{"model": "image classifier", "dataset": "telescope images of galaxies (Galaxy Zoo DECaLS)", "train_examples": 88335, "eps": 1e-08, "lr_schedule": "wsd", "weight_decay": 0.06}
Rows from block 2 of a small image classifier, named by matrix and row number. Rows with one number belong to one neuron. Each number is 128 + 32 x the weight over its row's rms, rounded and kept within 0 to 255. All counts start at 0. Numbers have three digits each.
After each neuron's rows are labels from the 100 images, of 14976, where the neuron reaches its highest value: "responds to" is what is common among them. Only what is clearly more common there than usual is listed. The data: telescope images of galaxies (Galaxy Zoo DECaLS). In brackets: how many of the 100.
# fc1: MLP up (model.blocks.2.mlp.fc1.weight, 576x192), inputs 96-191
# fc2: MLP down (model.blocks.2.mlp.fc2.weight, 192x576, transposed), outputs 96-191

fc1.187:093141133165085147117123149103113061061102115102109103157117154148128175147093130178203061110118113149113110132144120118119101116117130173136052225156126145131156138126149145110149151121088148151120094156103120141151128123146106146177141116122128125124117135121213053132117048149083079139
fc2.187:120083110097084138157150144123094128140128123093089160187109132088178140141143099141147208138101117188194117116165129103146164088124132081150137079136112149142169143103126143114093126198101188118080150119155120108069102141114231181135156120117151188134118110116130065133161129090122160141
responds to: spiral arms: yes (42); bulge size: small (25)

fc1.302:104179123154174121170150171091180124151119132085107094111115255126119145089109113082180109130146140109184090194095084111141134102195106167109116131100117167126203124178112135159109094206169103096128176136164141143167161150146117078111147140174176122184138151117088140144119086117144092153
fc2.302:077119121110119183144162096135080118114155157091131125175173058103128158153151119128168147129048104077088114127135101122177134121116092177168105069134138103122083111100136182137103131106086084109163121131099124086159107068087078155128138146115097117118111113106116142083177132154050138119
responds to: edge-on disk: yes (26)

fc1.259:152126150169093132107089171131056102108122151164116119197113145127128105174121114145118095110150128159115139093129120168116167112113168102162079204173139151120116171103147134103205151130108147152108087146108161168118171109151132175149178130146179113145108110159184073163125096108107095106
fc2.259:139139135102076150162083122146091137104118132141124162139082131121176092118143141132133127102126124136142110128123159108111178143137165076152146104132063163113182155112155090176098172199097187114080150094129151162082154155125186133151198122136168185157141175177145078157144156089146108161
responds to: spiral arms: yes (41)

fc1.245:120083103181152117148113158114123135137180156144143139088148120170120095103120060117140051217090150135086170153132144172206111122156121171108112107062165143140149117136078164154135145169150157117126125097125144174130138094134143119114099112146179138191131113124112146168116117070133116129
fc2.245:135185099128147128133166113206143134128141091101134119131171176095175148180143117080126139151049093084131085120080155108096190136136119115134130123171193127142098079181111098154110117105139075065170088106161128173143123122121109120119083105111125164068144112126105156111091069113106125140
responds to: shape: featured or disk (72); edge-on disk: no (71); spiral arms: yes (52)

fc1.236:152133087132095171156156140120059088130144119171108151098090102137157104120180090076128123198042091175040119174116107162154085165168175178104122132109130169125120108124114146125093077178167122137125180132130122103096182168085138205128158092146155105183121099191089126116170120110151143139
fc2.236:148129136081122135130147127130181168144128162081068098094135158112106115122074150153116109132106101080125162125079096157144109181114116089154120152112163116154140093073097110082115133101105107072175108135094119130069073122090111100099092103106093115098182124123113124117127116156098100163
responds to: roundness: cigar-shaped (31)

fc1.495:153116115144091125136092147116079098089126127153114103197097163137152118169113104172136104108149118158116154102122098185117147097071213117157087189165145149132108158101129155084215138135125163156096081156118152163125132118175131169182146157123155128148101122144160084167133086114111078110
fc2.495:132142143135081122166067131167108155137136124137136181142098146133181088121159123117117135119140118161159104122151167105128172123157163073147163115150079159124159144132169080174093151199101169122081161102146159139073165144121182112153194116155165199150151174172145092160114143080163133149
responds to: edge-on disk: no (53); spiral arms: yes (46); bar: no (37)

fc1.193:161105118138118166160127167109067078091134167172153119118104141182138080148175078090064166152161144137173088157082155134095155092161173128140106158133139146142100160161166137151161118172149169106070116156145152150087180126103141129143165120181155173227109125181102093106173156114168120144
fc2.193:162116130141128180160135147094118146114085125144090149140049123145122099136107194140146094085146132098128152174070138149089139153135170131172117136168074188132173138079155109111111200163180128085108152150124142129112120160116171143175149144107150105171117163162139073146138153158170127162
responds to: bar: no (31)

fc1.34:202103120167127141121065174108117129146141119158153152123084103138121077103121092152134082098060161117098157110138130255153154136116110108146126132084134147125134134184157129123153103144119125119083095136101201162072155162200154151118165140201185152135131070149157122189126153105130130110
fc2.34:164109174148130076080088134152143128112217092127116137185155077148105185144147095047171128162183133144191105119118162125133114107142135099099118160165151126157104140152143097120147120121120122179122124083163143091123134164134121086131126141136135136122115103124134119152111127113155144182
responds to: roundness: round (51)

fc1.346:112166126106133162181138151106142115029173094127208157111058178135149088112140078115078059121147098112142130110128139126170102140123135138118082098147117159136195114189123108184122166128104161097120129124140144146054119080118123102143164102189130127119128132143069116071140113148104172186
fc2.346:148127119163184150122127171137134208148106115122124145141116112080166171095136137165097139072088137081133179163124133133104148166094119090168089068108147154178136107081148121129147184094091147081139174202192112114164093118146127128118117189085084156101105119064120067093128155197109168136
responds to: roundness: round (53)

fc1.214:122077141144147161132126185054163108123161172099143103088096139123127181084136057135163065141147185141067170134145145149221097082128115160144118089074144143156125114138105148145181155195100186113135165110126139191163113068137132074130110111157165172163152153104089145161144121108135101143
fc2.214:111143136146129148166116085187096136134154067136179157161165110149147169203137121063124137145100093108122100128091139087093178174187109122089124179180157131145096143147085114164104111073115082101174118100147144130157144170128073158134106144149099209110100144134173110122171102139164158145
responds to: shape: featured or disk (82); edge-on disk: no (81); spiral arms: yes (63)

fc1.358:137135117129083116155093106115113097090143122132119082180095176156168144167097122181171092116148094149101155109120120152135119082053230091147097176161132130151105136104125126086199134139103163163092089108141113178120127098212113171203139209117142109152130119139169100135118064108092080127
fc2.358:138114154154074106133096132162097150143165179121132181132108124106218089128148123109113193126140123159165118126176147111161157119133141073180172158125076131131146172123129114132120130226101204139087138119117146157077160126113198155111173111132174174137172157150142107169136143084135113115
responds to: shape: featured or disk (62); edge-on disk: no (60); bar: no (38)

fc1.420:111146134146119164138108157118067049083104125108128097160106158195122164155100111107176090144097101116110088115137080129125097089115145136124086153149151117130165166141182161114147120118128085188105108137117151130146132123131142179146180144127113127141087106140189070145123066131101098180
fc2.420:102074125113114145150167096147107124149128136122074107155083092114145142159096131152147188120099129147160162136209061140138117124104129097164169163155128116119135156089098178081137106164106178167099117135129101137098108160090179203118120090095113149175132090113146080131174120118102141132
responds to: edge-on disk: no (53); spiral arms: yes (44)

fc1.106:140122150159100074104089183122084094084106182142125051157093137158088136140106113152124099121084118106132109150110102137117103114164068090164061139143127118109143176169140153168159125151133091160109114193087164091160143121108132156105165113140177137213112153113186103162126108130133071183
fc2.106:114118176115089188135168073190113122164101117087092177145132121166097099183062141173133115116069104174147120114213054139127117157102105119171200094178141120102124138121108148129148107119153110177120106150097088135072128126095121140138092084118122145194101134116172084102165100122117112148
responds to: shape: featured or disk (60); edge-on disk: no (54); spiral arms: yes (46)

fc1.530:161120098136111136194087151121088106086169126155152104161101137165119105128159139137109135176135105139072128148111129159142142065105173143157144150147153105201134174146168182109172119166144137147045141135171141140128157122150124119145151165126147108171107124181144094080154117091085080145
fc2.530:108082069125186136141098127151163142138084124100126114092123122054135115110120158143105099132112100130060181091137157178146134160141117132129181141072122127039138099163094150119110097125131122109122134127099132150125144126140103084128095104153132137102144149099211144150111111146165094122
responds to: roundness: cigar-shaped (32)

fc1.277:144127127170187125127127114106129133089141153112182057172155153118138159137093157106115142126184078074147131152120129106129084067132122111146103175130140122121230127125102113083124080166168150084168181122155079118145148133118133104116192168130143092149128156190109112147119150171081152132
fc2.277:096104098141166083173099151117115145083154162100104080150113190093189131138076141132100162086113105095139153179101103109144107101127144117169101180135124161136185115086105120080135114148110121115106144137114076174118093096080125118111133135094129062127153119100147153135130097154089117079
responds to: shape: star or artifact (37)

fc1.289:136134122145081122139089192128089094090111127126116079190101164188135158164086130126166089120109102136097173119141083162099104099091171094173097160147132134127105146128140151092168137135111127179095095124122158133145122113165149179169175169133179100148077101141171080170163079115075093140
fc2.289:116082149107071135158132080164097136147140119118123148137085110149172108148127094158156171119103126175173153101222108135168131132133133066167161132145092127104158151131103125142116114192125198151076103146108139128055154131085182165115169068138147193181167154160147090145150108081128133128
responds to: edge-on disk: no (64); shape: featured or disk (64); spiral arms: yes (55)

fc1.107:116082133100085158136124140128052113150124138158111176119118087179166141137187127133167106173107148146075133116113198136098214122107162122151104126133109145174079156154183149153089158111115174138078080130123138175142102123147135167143108119116133204108120103190129150107133109107154127109
fc2.107:083098123087103138155108114131161156116139179039061085100107120129130097093051150094132114173145126117143089156157067136158100165086188096124164107132120165156135112109082150081091150156142183144125098103104088142103102135086158137149095072071142075128157130109089160112141069136101055071
responds to: spiral arms: yes (41)

fc1.234:115125133103169177151090107127140107122149105126149152111091116212139198087108091151210076195153120107136107106136140123160149090151139146154147127066127101152094191160141119145149148126125165136108069121177130166211146082197123106121145172165097166116130134148110137104120078135159126220
fc2.234:127094152103177155136158085145127168185138140113088134160173121102109216146089171137154173134113104024147116146139103140120123142074084134117133072127112133159109140099092122113144113094118101129137105156133096133189076172133145194117078134076054129085118099057160129059169119139066163127
responds to: roundness: round (41)

fc1.10:118138124166082150119095175091108062070103123119113124187106137148144145167118119158198084117126146145105129111138142152119125096093185168139058207155146160147120116117144156098166165108079170147115083135110167177167128121149138154188131117135125166119122095139204065145148065140115088122
fc2.10:118089111091098133175112125125117138141135098093098167166074148105192140120132109125133159135127113155190107110137152120139155111117154068136137065127110159152189164101127115124084149220102206098085159100151131122086131136132204146131175119117164207143140171133126063151141139082134132162
responds to: spiral arms: yes (44)

fc1.553:112169132133157124120112137133139139103181175117152100184159154134166149159073151103086093116162062067122121118125094111087152047068125125152096153155132156119154194114125113084128132150128208126127100134096103198112141081129122102104217133115178094145131154217109115146120106143076138141
fc2.553:108130132169135103135137140100115131087132153129076106156092104088178148157080176114148143075120112077130137177075108133139121141146141133181085157156121157154197144079099106068090132164118138100120175115136092146145150114132128150113170166088154082153127146124143139158154087134127082094
responds to: edge-on disk: yes (28)

fc1.507:183055142088119192128136168073144113118183177149141128067104122166109189075133092152161044195112123121044182147123139152221128126130135138114112121052176147143102153144125155126167145134097139118123144089114156161174133065123140111132174107143162100179165113151071161133120149133123119145
fc2.507:124147139146119163130179126162134145159195046116114109124188118140118123135112147090110101195063146141058129146078111136109183185152147121091107187128162149198095126148110116094092135117124071120199122088139135157138151101174103141098116171126161147118106157114176138161161097150126079128
responds to: shape: featured or disk (76); edge-on disk: no (74); spiral arms: yes (60)

fc1.8:107108125141161148112139125068144102120131190101131141099154143164164175138149090128135162176171150080133082121049149117128138068151103187178088114083112122135122173207139123150132128159143144086121107151130151134188118079132121096103130117153153163141155157137080177153120130050157111161
fc2.8:101159158116065138086145120186149163191109073107104094166172121132112094151123145113126131168129102147155140099164093092140137133166109104094185118154103113109105134150127105166095081115099053145137127139143139102105161114165116114112094162148119152136130136083142151115148103104111108089
responds to: shape: featured or disk (60); edge-on disk: no (52); spiral arms: yes (43)

fc1.320:192155124150142129132073162135145138150225098164183103123103131132146134105141142119120111150119099107108125113103148209143171046101146154120147115093182091142137125145143169135131110151135126153072128133183184170120147163159132116120169165167146161139114101178082112148128137097119127161
fc2.320:116092034125119124125073092107136135122169161132141145084100107101131120073113098187107105122127085091122173117111130138141129136110088113120132103076184116136155096092106127112060123141080147057144168082143128134070139087088133088089171091148143138121182166113098132163123118114147126172
responds to: bar: no (31)

fc1.53:141099104134112113155081170127063088091118111139127072181098131177105132143094151121135098135093105100085138138121098138113097087119132075158113157163114125125145197137156151130163135156136121150109130142129147106145141133135120177156194160128186118203074143157167060156125109130110066164
fc2.53:140085146128092175149166090156103119129135126124122147143062100166158127144089130139164141123104134164145149141221078162139135145104149092162184181173107124115145179136111160125151133173126175166097092156115123141081127151082162178137170079112138160159137134165150076144165085082119123115
responds to: shape: featured or disk (61); edge-on disk: no (50); spiral arms: yes (42)

fc1.567:154073109093101108157074137123105113101173144147129067102077137123134123076179110153149139171116085156086159134155125160153068154115140090139156082107129102225101111119159148104140101181147127159093156135212096096144168144122165119139140187095098108123125145142142129064128117081089119145
fc2.567:133125079110113174205170119098149098096098182122115117095067176134139104101093137123114095083178171146081122161112122178153085153134138121156134149096139134089192130132083121112105109161129200078162144151124119167086169188104105152141118121118172129131131147122193070148146113116174091103
responds to: roundness: in between (60)

fc1.449:127072099128135160119138127128143156162191220122151158095170100157153124092157044171127138169108153105100147108146090153229116156142112151114114083070194107145092134157140173154133134138123126135129112113113164168117131082102112089082135099172136142133149060133088158117107122113114142087
fc2.449:125176104152187152096168077161143111128183095118101163142151127123099141156134116054137109145106135110080093142093115121148143169149124189098106148178204160147087078183149144128082123143141075089200121099145145188156101152149136124139114152137160152101106143121152122143111085119129130127
responds to: shape: featured or disk (92); edge-on disk: no (91); spiral arms: yes (70)

fc1.260:100119154110156115190129124098120099092117117125106130111093097202069192057119063119190119199098135100134121175111109106117117136184192094121121146103111177148144148135133104155110146162176114061109149094158125104181106147127138094195113158146149138196128127133172148129114113102173131205
fc2.260:144164127116041144145091148179108105141183125101102106143130089150138082148159099102125130230071105182162101069196083112131150127130136119113185143124146103172072117102103147108126131132184065217116139128168154078084139126162110117151168119117141166145169106150129130138100141107117084138
responds to: edge-on disk: yes (27)

fc1.44:140104141171153112109173175090158128124115141150133157083131150099084114065174107112124149144076167153062145191120100138147098117141082135083135153054152194116205155130116144135157101189181103096157182171100146168141158125112157087106134099123183144148124115122092130191158162139141111140
fc2.44:107071137105177178147189094146116163189147053078075096126199111139105164118104179132113182162075146142090174181140053123155138122133171155103128161106136150162101123121119196091108117108106086104156106118133109164162103094089160157121051164115124104121086102107169114070180135164071143106
responds to: shape: featured or disk (61); edge-on disk: no (59); spiral arms: yes (46)

fc1.143:133149104146105145159119158078105042087124106111118103189091155163153162182105118142194108127135088143103129109129138149096104073084182140130085178162126121147113123113146148095160132114104131167099085113152119155144124118210103180185123184119117127126109091145179086147129078132096092142
fc2.143:138113147123065124123110130159113144152154145122121188135094129101205114093150111125118198147124144182182108106199153116174169109135124067164187135125106127114169167122130137124125130225104197156096143131097158143063140138081207160108178080134164173160151126142123096168129138087142110106
responds to: shape: featured or disk (70); edge-on disk: no (69); spiral arms: yes (56)

fc1.231:178118138173161103193120104095132076060180081156173124102097223116129111156140096134065073108127128130150107131102128153176149043124153157146072136141144124208133114142100117127231154112097123109114109151187171154091131117154157107171138164153121156144141175105133096151121150111152139115
fc2.231:117160162142075130083104135167165174160119156124131183113158107131103104089159155129123146100124131115128035120118143050152176141169117078166149085111149138148117161088173086121213166147127081126157179163100154134149164102177117092053183162148166119125108155166127124158074156148122125095
responds to: roundness: round (41)

fc1.213:173117117112132150201069084113133118094148145150133081147136127139109143136139117093153111183177111077118124182117137135201126047128154189141089149145153094211121136116125162093164159160129159127109150095199147084150152088124114074169169168094134096146109159179096143109150147147068099151
fc2.213:147172125183115122096135162150143155132142113106117117130107118152122133170130105113098057141131094157083163111147126181121090130181097115079173150141118133081121158113072127170176145085116180129100157169127157113105186160152097130125196116192139152124139109179202096160154121136165177205
responds to: roundness: round (48)

fc1.389:099144093126163175142137164100124124108189142135162133133140167164180143122077121117130069122151091094104145172130143115152130119107154115119106143113122158109207107149155095110101124156113205061150172104140109218083147139109116113149200119155178075145148167226114106139178097140071182145
fc2.389:125104111143145122147137139081137096084122136116093060155102089069149161159069117097154138084148081072133171139107104122146132120111123125174095133162148109126145118079090123053097095122129162118141122092154090112114106146144092137115112165104114072106143096074170116144145110156086123096
responds to: roundness: round (43)

fc1.148:139134122122147128203157137100144113067168097136154105128088175108143109108179080127064080117150126121160096163117141117178117104155156155136069122150165131173151125108122129171200167107093114098141183167188138125063129100130145083153171136136115139136131196116113071106129142130125153174
fc2.148:140156159139108140101114154131158191138108147142112205121151135094130115088174179143088142091143145108120080153090172054137203141115109088188105069106142170181138183041146107101172211128102100108153184192143104110140109108183132098107184174115129170108110152113142083137105174180129136126
responds to: roundness: round (47)