From a checkpoint of a small image classifier.
Model: 32-pixel images, patch size [4, 4], layers 6, width 192.
Training: adamw at rate 0.0019, held-out accuracy 87%.
Rows from block 2, named by matrix and row number. Rows with one number belong to one neuron. Each number is 500 + 50 x the weight over its row's rms, rounded and kept within 0 to 999. All counts start at 0. Numbers have three digits each. After the name is the row's rms in percent of the matrix's.
# fc1: MLP up (model.blocks.2.mlp.fc1.weight, 576x192), inputs 96-191
# fc2: MLP down (model.blocks.2.mlp.fc2.weight, 192x576, transposed), outputs 96-191
fc1.487 095:544553471508430591482425561418490480504519642605511508522486486514483496523438482526533537492560550535476494511438499494525479509401546521536427582469576544471475539454502517406572551542539605512519566483475452518520539460513474536520512500489525542503467459588340447611492514512515448435
fc2.487 106:491545541548478547468524503522557511518496452520487493477415500567471441542515496527485370459493505562454459489460448563485491609561564496507481506497460499495491490542590378512476508476478436461562486451549540489483603463550462490532560611578537434588498580535457493477527432488604463585
fc1.488 098:533426434492494478532441498476423471459512588515493447587467535558542525474579471488465534631512520458456452520458536566539553450474567525546497541538507528617509576577586559446490495586509560477395489525513498550490515493523534499519521475467556504571467519576500491443546508407526425536
fc2.488 077:469403450434539563689527480470491527446456479417489450517466503521453448488506585542497472475459531508374517559448437542491436527529506614548493500497562511444551446476536591538441535509529373479553551492517451448508420555410508512575474572437464507486479520513548454457556483574526577538
fc1.489 104:568430538491486550467482508503390564552489502605534478585532451528527490524522538523474489532474492459501463463447527602473543518483491470547463529514511449527500584550562540571471521470504520481443441476496540492467584532503503530527574504505580537524512502602553462533522547519441514532
fc2.489 108:517472454531560541448504427482475552491549519477443459526461446490526531544440514434585521448543396507503478514530490577499463533479572544474486605545566511548477448420438606426444505521474512551487461425445475514449540459472500543522465465439555466515491452498519472574520534588408498518
fc1.490 113:605529499491576483465532530532503501494417419502553500573522469459530461491608520477406579560434473463476502431516592517481566517538477479480538452505516498527480457521610517551447439420503460502526501491518542524461489527453502510449459468472437495437494395503507522472525624550431548491
fc2.490 129:506425475510660536473531470563410534517519478490502446540542509499505542530486519510464560566440472450497501501565503554520499512469519533441524498524473486523481495540463623480496513474527509505426404486460532537540416466415556612525394448481433482481526330483498518424564511526389578511
fc1.491 115:579444506563557500523396516472508484510514443493542541417461469484562478439514444565561498530426560456486525481488517590523528468551493496493509498406502437495532526600518527510540450474476475465489413479566652564504541582567476508485510583600472545446537388486569524560518517432502525447
fc2.491 116:525523533573585431496522563532548535499610468430451529487524444473542604504448492424531529593445559472491461523544522517540493513545515536451507541494568506527514534602481541434523457479518427511561473469505581525597539540497465469459450470599500445438525431462557494550419473525538487475
fc1.492 099:558460472459419604490479546431542493537535630647484493426480492504465520429488454521559473520547539516423568504462512513592475531533498481503468525420568490452478533456473502496629540503423480499528603485467492482491538393495477533504596458526539466591519448608360514535529546486525506463
fc2.492 107:474550536538491551525539489538564529527560433479447521485515515517448463499461534470496416507461509573415511508457427508490559595567507531457479550512493523512467540568478457494505507454499414497607469473532555536495519466612439513494506649575505497530455571457575484500507448523578459537
fc1.493 118:531457503506491571490494532564429558563491564535535472499540457505509475521506587563455491528494444490466483443503448599534505516485500526549530484465516391506479520484591573473457456504450472546407423508477530507438607439506474560470610451488559483522460456664486471533507541431421488530
fc2.493 103:510544501491498549513490459480465423465536534504441490614458472489477544576479441390548510484580430551574409479548486523516433471493486604467502569576575474436472559505475589463490461521476499590500469414461524453449546524547492550495487481526537547517406435478608466563578511496474477540
fc1.494 098:535516494551535501508425606423513447466513556503515573505432496530486505441485407513469510512543559487530436519388542532518584410486498466569419517478502523534554614533506493526541553588575576467466510562511550550556550545542557488564484569555601556552461532513451482567538482411552472479
fc2.494 096:496556533494501569507472455603559505546543452489498451521498558483496443601436547390435456588607423446544478498501487502446457584485499386418581487646473484509503466506487436464600414491559469486536461572540466438505541532530411494525441523476451488449461575444467538450557439493536440489
fc1.496 119:524459504478490605461543501529398542537432542572542502516527432584439467509496565536469548542489469478487445453502447546460516510514482547500526489488525398504477575561615593528443487510547473521453403475465566491468570487417469514497581455510597547535463458605504456560515581467411505555
fc2.496 140:468543451462517568383546427500498561537530463482421496572457417515509538530459480448576584478587411544558428510552435543494459543507522522428518600523577490487476512436527562440471447532518444587504499456468488470458566508507516551521464524466537497530443385527550459545491496525422493491
fc1.497 093:510443563525570435599471556436440486467507521443511426533437539470553558472576490555474508520468526433482477506480508532527565438529532470596482460490468438597554476564518536509520401515596457494436524604643548526601488589530487440503528622504468504470446491514552468484557547483457472497
fc2.497 098:463555490471521500573476512426596397358555460463513531502431497510450483493422468498537503482552518397513514584417514465528467409416588554426393503524623533502520550496477499439560538529580463428588480473488459535492421491485461421543492502474502436461519480497512492476460412500534464441
fc1.498 104:536508561494481541443482484518423490484513595518497483516516457613530519542445477420511469510478489467452492483467523549428591444448492547499441549521552530514452632521555565458495557533521628540443396474461513595535533437535509522529570486511590493536511439626465472485507454492461469469
fc2.498 112:495464485493466563548543514476517579483488454506421525442392483497586426564483578519543417444532469461461511531428504550478482592512591449559494483513412615529603491437492428503374594575481515470476564458502493612443568489490535523529545483472580521577500579571473461550528535522521456580
fc1.499 098:568496476457524513532382472456522438493521485521576388477434518588487531479512495450568529615513532411479495482494488534500503450499486516505528479447513473550513603642519547538490422510559491521429431501511551522531525488564466481509492570572486594543482444587473504497498504405507472487
fc2.499 078:492451468539563551613515467450586512487458498448471522410470567528515483444470518543530478473455509486384560524507455547556421574494555534495449555465477573497593526561476542482502508486544507530546457569518492588453509485529506558617469518533504401491514387498556420503518459585495558498
fc1.500 105:517487450566493502613412499483479499440536486583590461519463515549460483489580392471474482601491449466496478499453512507506492465555534494502459542463589504530584533556516520539622467542523513442490503565549521493437520455537499469567577524552535580591448454543506426499519507478518541567
fc2.500 080:516537457520513461566530548470507508517503519468514526540527532520495479630613504567483446477434522478472462511448542501509471570619530475395432559555499537628469406488487511582462476424412412506556531593613543453516523510533475519575514524518437571407435459487525480494506474601522532484
fc1.501 102:578421561496530451506422473462437486532450441563528546482424396542502542437504430527528552516410551444514552457438523559438516521504519416527460475455463543510515512514537470552475558465483492438490513492541542522505517585605492565600508587602490600486553475528536527539493537442536539518
fc2.501 099:564477544517544479503487461529565508511687441460438508518506490491507566485487534359516439587545427546484559464512553550492484567509546461454537571526480427565515453519425495447456480488406427432529494389500521471518520483499499464485452428542480452421534503434493595526513470436547446502
fc1.502 093:496506490538441576491418571474472430395480541477495493596467527507503507556471477510542435467521510534438455473515498523473516427482545487541379603568536598510505533470515558459628551500471623553482424548446590585517492455511473533538533468529538549500484402554583412516480459533503480494
fc2.502 104:533496507502491493571436525477505538475472470495486577514437538510594510476582515498529475450526509488564485499459582477511549524518576429557483420496456582519579532460541461565429574591442578429451590433543505515455500505533569494520590528504529614519484600540470390510507541485561557599
fc1.503 095:559566445415528524519431485513507470504550465552534511491413467547460514488549452468564428627489484436532479466524527524500560474504492562471479430514524488540429651578563556522510525488483466548447468470521504512525514432546489499493530518556457589486512405547449515436552497488532467532
fc2.503 090:491449498491554474567491438495494576526512515480541526537535593546561533452483586560424589501526392397511504497499532455487434421387534517519505415501428493514415482547466519472478507424498567427444420529485477488525392513537512564520358475442396472435491453438546529414513503530439573438
fc1.504 096:512491509567594470564466537493507490447514456441529511497484549507554540469446465580496478464465561443534501544462499546523575398512509463545475589478509499506596513603477513465575506532541501432465478509563566562575489606566484402522506642527507512486501536452590491564522497492478452469
fc2.504 106:429535519521523478516519537551570544552584540428433560506499474494516578493437525473514476548515554439484438523516490455581445556529495463471512457519572499493494560630561460430584404560554480460578517494451553550584566499503426449391491514557556437523514529454540518514395424511483421483
fc1.505 092:550512481470563515652463567450501453429501491428516458580422615508537496519511493476396489478487476482496461613458490511519505392479581499538451487530513492563580476546462553471518431555492562508465505584626516533483513496502489471530569542499477457512473504580495442433497506516416507554
fc2.505 083:528451444488547538486461489474511499574477419483502481416431552482535456457535568502493562495442483472433548408542554569469447518564446519457558447400408502476469503589410536603396563574514533510461528557508528531487551520495530452510498389597551598497539601511549541536472535435563523510
fc1.506 093:488452508495501551563494491423493417439560524459519451511461629548564511510510487486477496591530564504483463525478473549580458394477569558531474570513493465633591556605516568441521467597575554464409503585551508514512550466524480489557526535492550492524459540567545517497528468420480403534
fc2.506 078:480497458413351546503452459499426468499448537561496537566488339491544479556527439503611477446467466584502512425576471537498456491420528546539542492485511489440463489483422578549524516549418556520400503491554516527463539488461569469505557481510564600458485530531488462545555502420472461412
fc1.508 095:557463513516579502464530475468528494472474510499532487448511526461592497412553505530495610555450519486417463476487493493471459462503481567496541522406560467495555524537557617523470368545582518444508515583491506520518506530489542450476479506469505605500469470521498518530517568486532490557
fc2.508 120:459465512473641508484564363559517535529537419461470504533522494476462636466467513503489595540499487519518516532555459501477513476488508526432552619475488509470518526512455570475482405497490461424485426469473452510619453503459536585481334533490476461491444360461551536442523504460387542476
fc1.509 095:550513490504504534498452528507482469459569532474506433537442531613479502524491509500456518627480523471459473511480464574568487465458505559527537494491595433572480546544542589486479494594580561518453497483567536528534527453537489459549520549554544532567452517615498444491521485480472426589
fc2.509 060:597386488551486502574481540510515486543514486505473480451401512518476455484479464468442429510536552522427552527576449635506450646527538431385576494498457546458520508532504524499469451537451505506517506437459507527500541470447510548459538458538583463506560536536515549561476502527524503434
fc1.510 090:524460478431431544535426521471497396497523524573523470489425464504493458442583445536558484509467505542365517508455517558529506513488519474558475532438531535509505596476566524508611426569516581516471554584513470525443538552598493462521577602498553491585466515613507469471481486426499509530
fc2.510 093:484502481406461561492425522369568491428508546502502560533472454488491443499543522435476473462584548503533532513384510474492544484542491481516410489530565427468483581470496483510582535571591536452531538512500402473507492574480474400511551516410557522563474587481483452483506483496513414485
fc1.511 105:508431512477422542437514455554399580569487542556475543514562382587488499424531517509472568550471504537441450555515475515478523520536508475472536527457534566463520622524541565491460499616595502513427474455444459542468549541437535486457536446456632541535506502566508474496478527515506490520
fc2.511 125:501464452453489584413592434447514468502487492424397477524427400487509556523434515525598505478537450530484437553500392574511490556461551554495476618486566512556497468407460567402498465514458493545519502418470432508498498452540519609521445551443527464504462439502490480504541517566437486514
fc1.512 093:510451448452480490542462471527380552527502541571557446608487504558519575522510527540555491507421455456485466460475471639488501515475542459540471496527468442571499510487559525483569509501572486517369451532514472512549539477511471519534497497493543614567502473566571487477541482502495450525
fc2.512 101:535512487535487534394477511528475474520527576517443520532449395505475497590487489422522491444597376542548477412586536522496484561514467494577507565568508540423526461474472480484511543550467497553477501451384523534396551447484477536435488441508571579530502497487532493626532511512519515553
fc1.513 091:539502478522518523593433586492471529475528516544560518508470543528538480514524533512456494536421552503497470506445536597546524447466590575527488512461568438590495529494536584474581570519528549564391516474582526538532522514526477435554511546519553527551446461553450448532510502479521479507
fc2.513 071:392522425575489478447545514513506501503529498473488535528494496562531467556485500539498526533514593570435583540555484530599572588515450426393514571480447529436464423521430454489485477625572438560494534624449546536489559537469532486455519448545625470601525550530538478559516410507497482533
fc1.514 100:581564502454487536586405490510508508492545503543507459539463576554508483531517521550488499598485506465479486510464520583557533442448525562544493499501563435584487537557556621475540501555545534533399483477559526535513525468577497481540487607482511498548461498540490447481540458465437401510
fc2.514 049:474430481522510456433470534487547519548463596494430444510511515457505439518452497529357476455503512444480542479413467498580501476455472473428475519500468508474529488475405456428500555471495487445558495493487481524517484403546517524429506516498525496394590501497497478573516472508469423496
fc1.515 099:467493508440544460504484409446495455426475532464477418568477548605531507485482500553524522559453522443535412555494496464498524430438522491570454538551515474569588629582528514520475476581606550483481470563488456521515483526594467434547502590481499514557412550534571498432535468502483419579
fc2.515 098:425469567480480535571499433523471469422572535489451468522450396488528459489448513446568580547522488505569491579608456436480511419443553485485538540565545459537500633479439536442572557495511507607469415485470477450453438520526535535517489526435465497505493425482535509476512432471475526443
fc1.516 101:485487495470572517549444477477444523483509508452522500553477473551576465487559515509432508603476538450479471497471537490510601461526540445505466482513433560602532580539573497519422592449577607459445485498513474637484483571522528506487482544500472626456467502584532534421574530522542520523
fc2.516 112:453481414424532512512485465475482526477548555427429443496459499459505560450404530415551512577552419444488494495489495501542461466460528473508506495527495494535433411495394560367473479531463597462450407405477480491527490562424527567507447424461503427370550459428488580464461401464454417421
fc1.517 109:594478491572592442515437494501496512490521427526569473513493480464536448437515479517509576516422482472502482480506554560507517470530485516479542524428497437516576479556503569521470406493543452478487467531565582516465515610587478526503475628583451539452507416484578507567515547481479522464
fc2.517 118:505522517591622449515516523560495482499591524460452486528478426471546587530463545428525542570484525502540473522558512523503479510514532566492540592524497500518564507573412580439508439493486448452482434435459569504571509512427489522474402454543479468426475378431536516507468483478503483451
fc1.518 099:431497483404559496524475455487563513492476536462497519499523514515489643448519509526577548538538477418550431508488472436510480410521527566528525434457484480582435557520547525544482500467555539467523458523584475525614479465522491386531498543477430559476499550543449561377497450546528533611
fc2.518 119:433469468425615543462574440514488486508511509422442564532543452467529633548459502530483561558460491388524464535542463503539520471431477520494505428520466482511480510491503523473522519472477465467489488525483449490570387507476503593490428483472411459433514430422518505355588440503407604535
fc1.519 104:491489422438506453556497499467444445448479499522514470537482548558458483563551516462447520566446475545478459576508482539454457485411558557484491494527510482554560519580541579495487444651559553534372448522535455521469460547470534470532499561481512498566454506592490444436514483511498471550
fc2.519 078:473451511496538501537543464462507538575483432529419456474462606603481483514455560431486489521535499434544593535517383583532503534505457541337540527532465514509499552502468540500462508552517451515490487635508560516485538572475532451550527481540554514626503562597578500589500539505520484550
fc1.520 105:527506482452532495536454446442471405436520476499497427522477523574495535480489443508541485571472475456518434527456496498539517441489526495543466571527572456577535581555533570495502452612575518522452498544588476506523527506577471468548557622487558479581432524541552446487530435495465374556
fc2.520 087:415479565453481583595487432497446420459501566466481539593440459515556473512459502501560552461478535491574477523625435443487474480456501504467541536578486455441488613501510560492602504492493506557419465484503498525473478555535559516527496580479454549533449459437549480485575446444469518478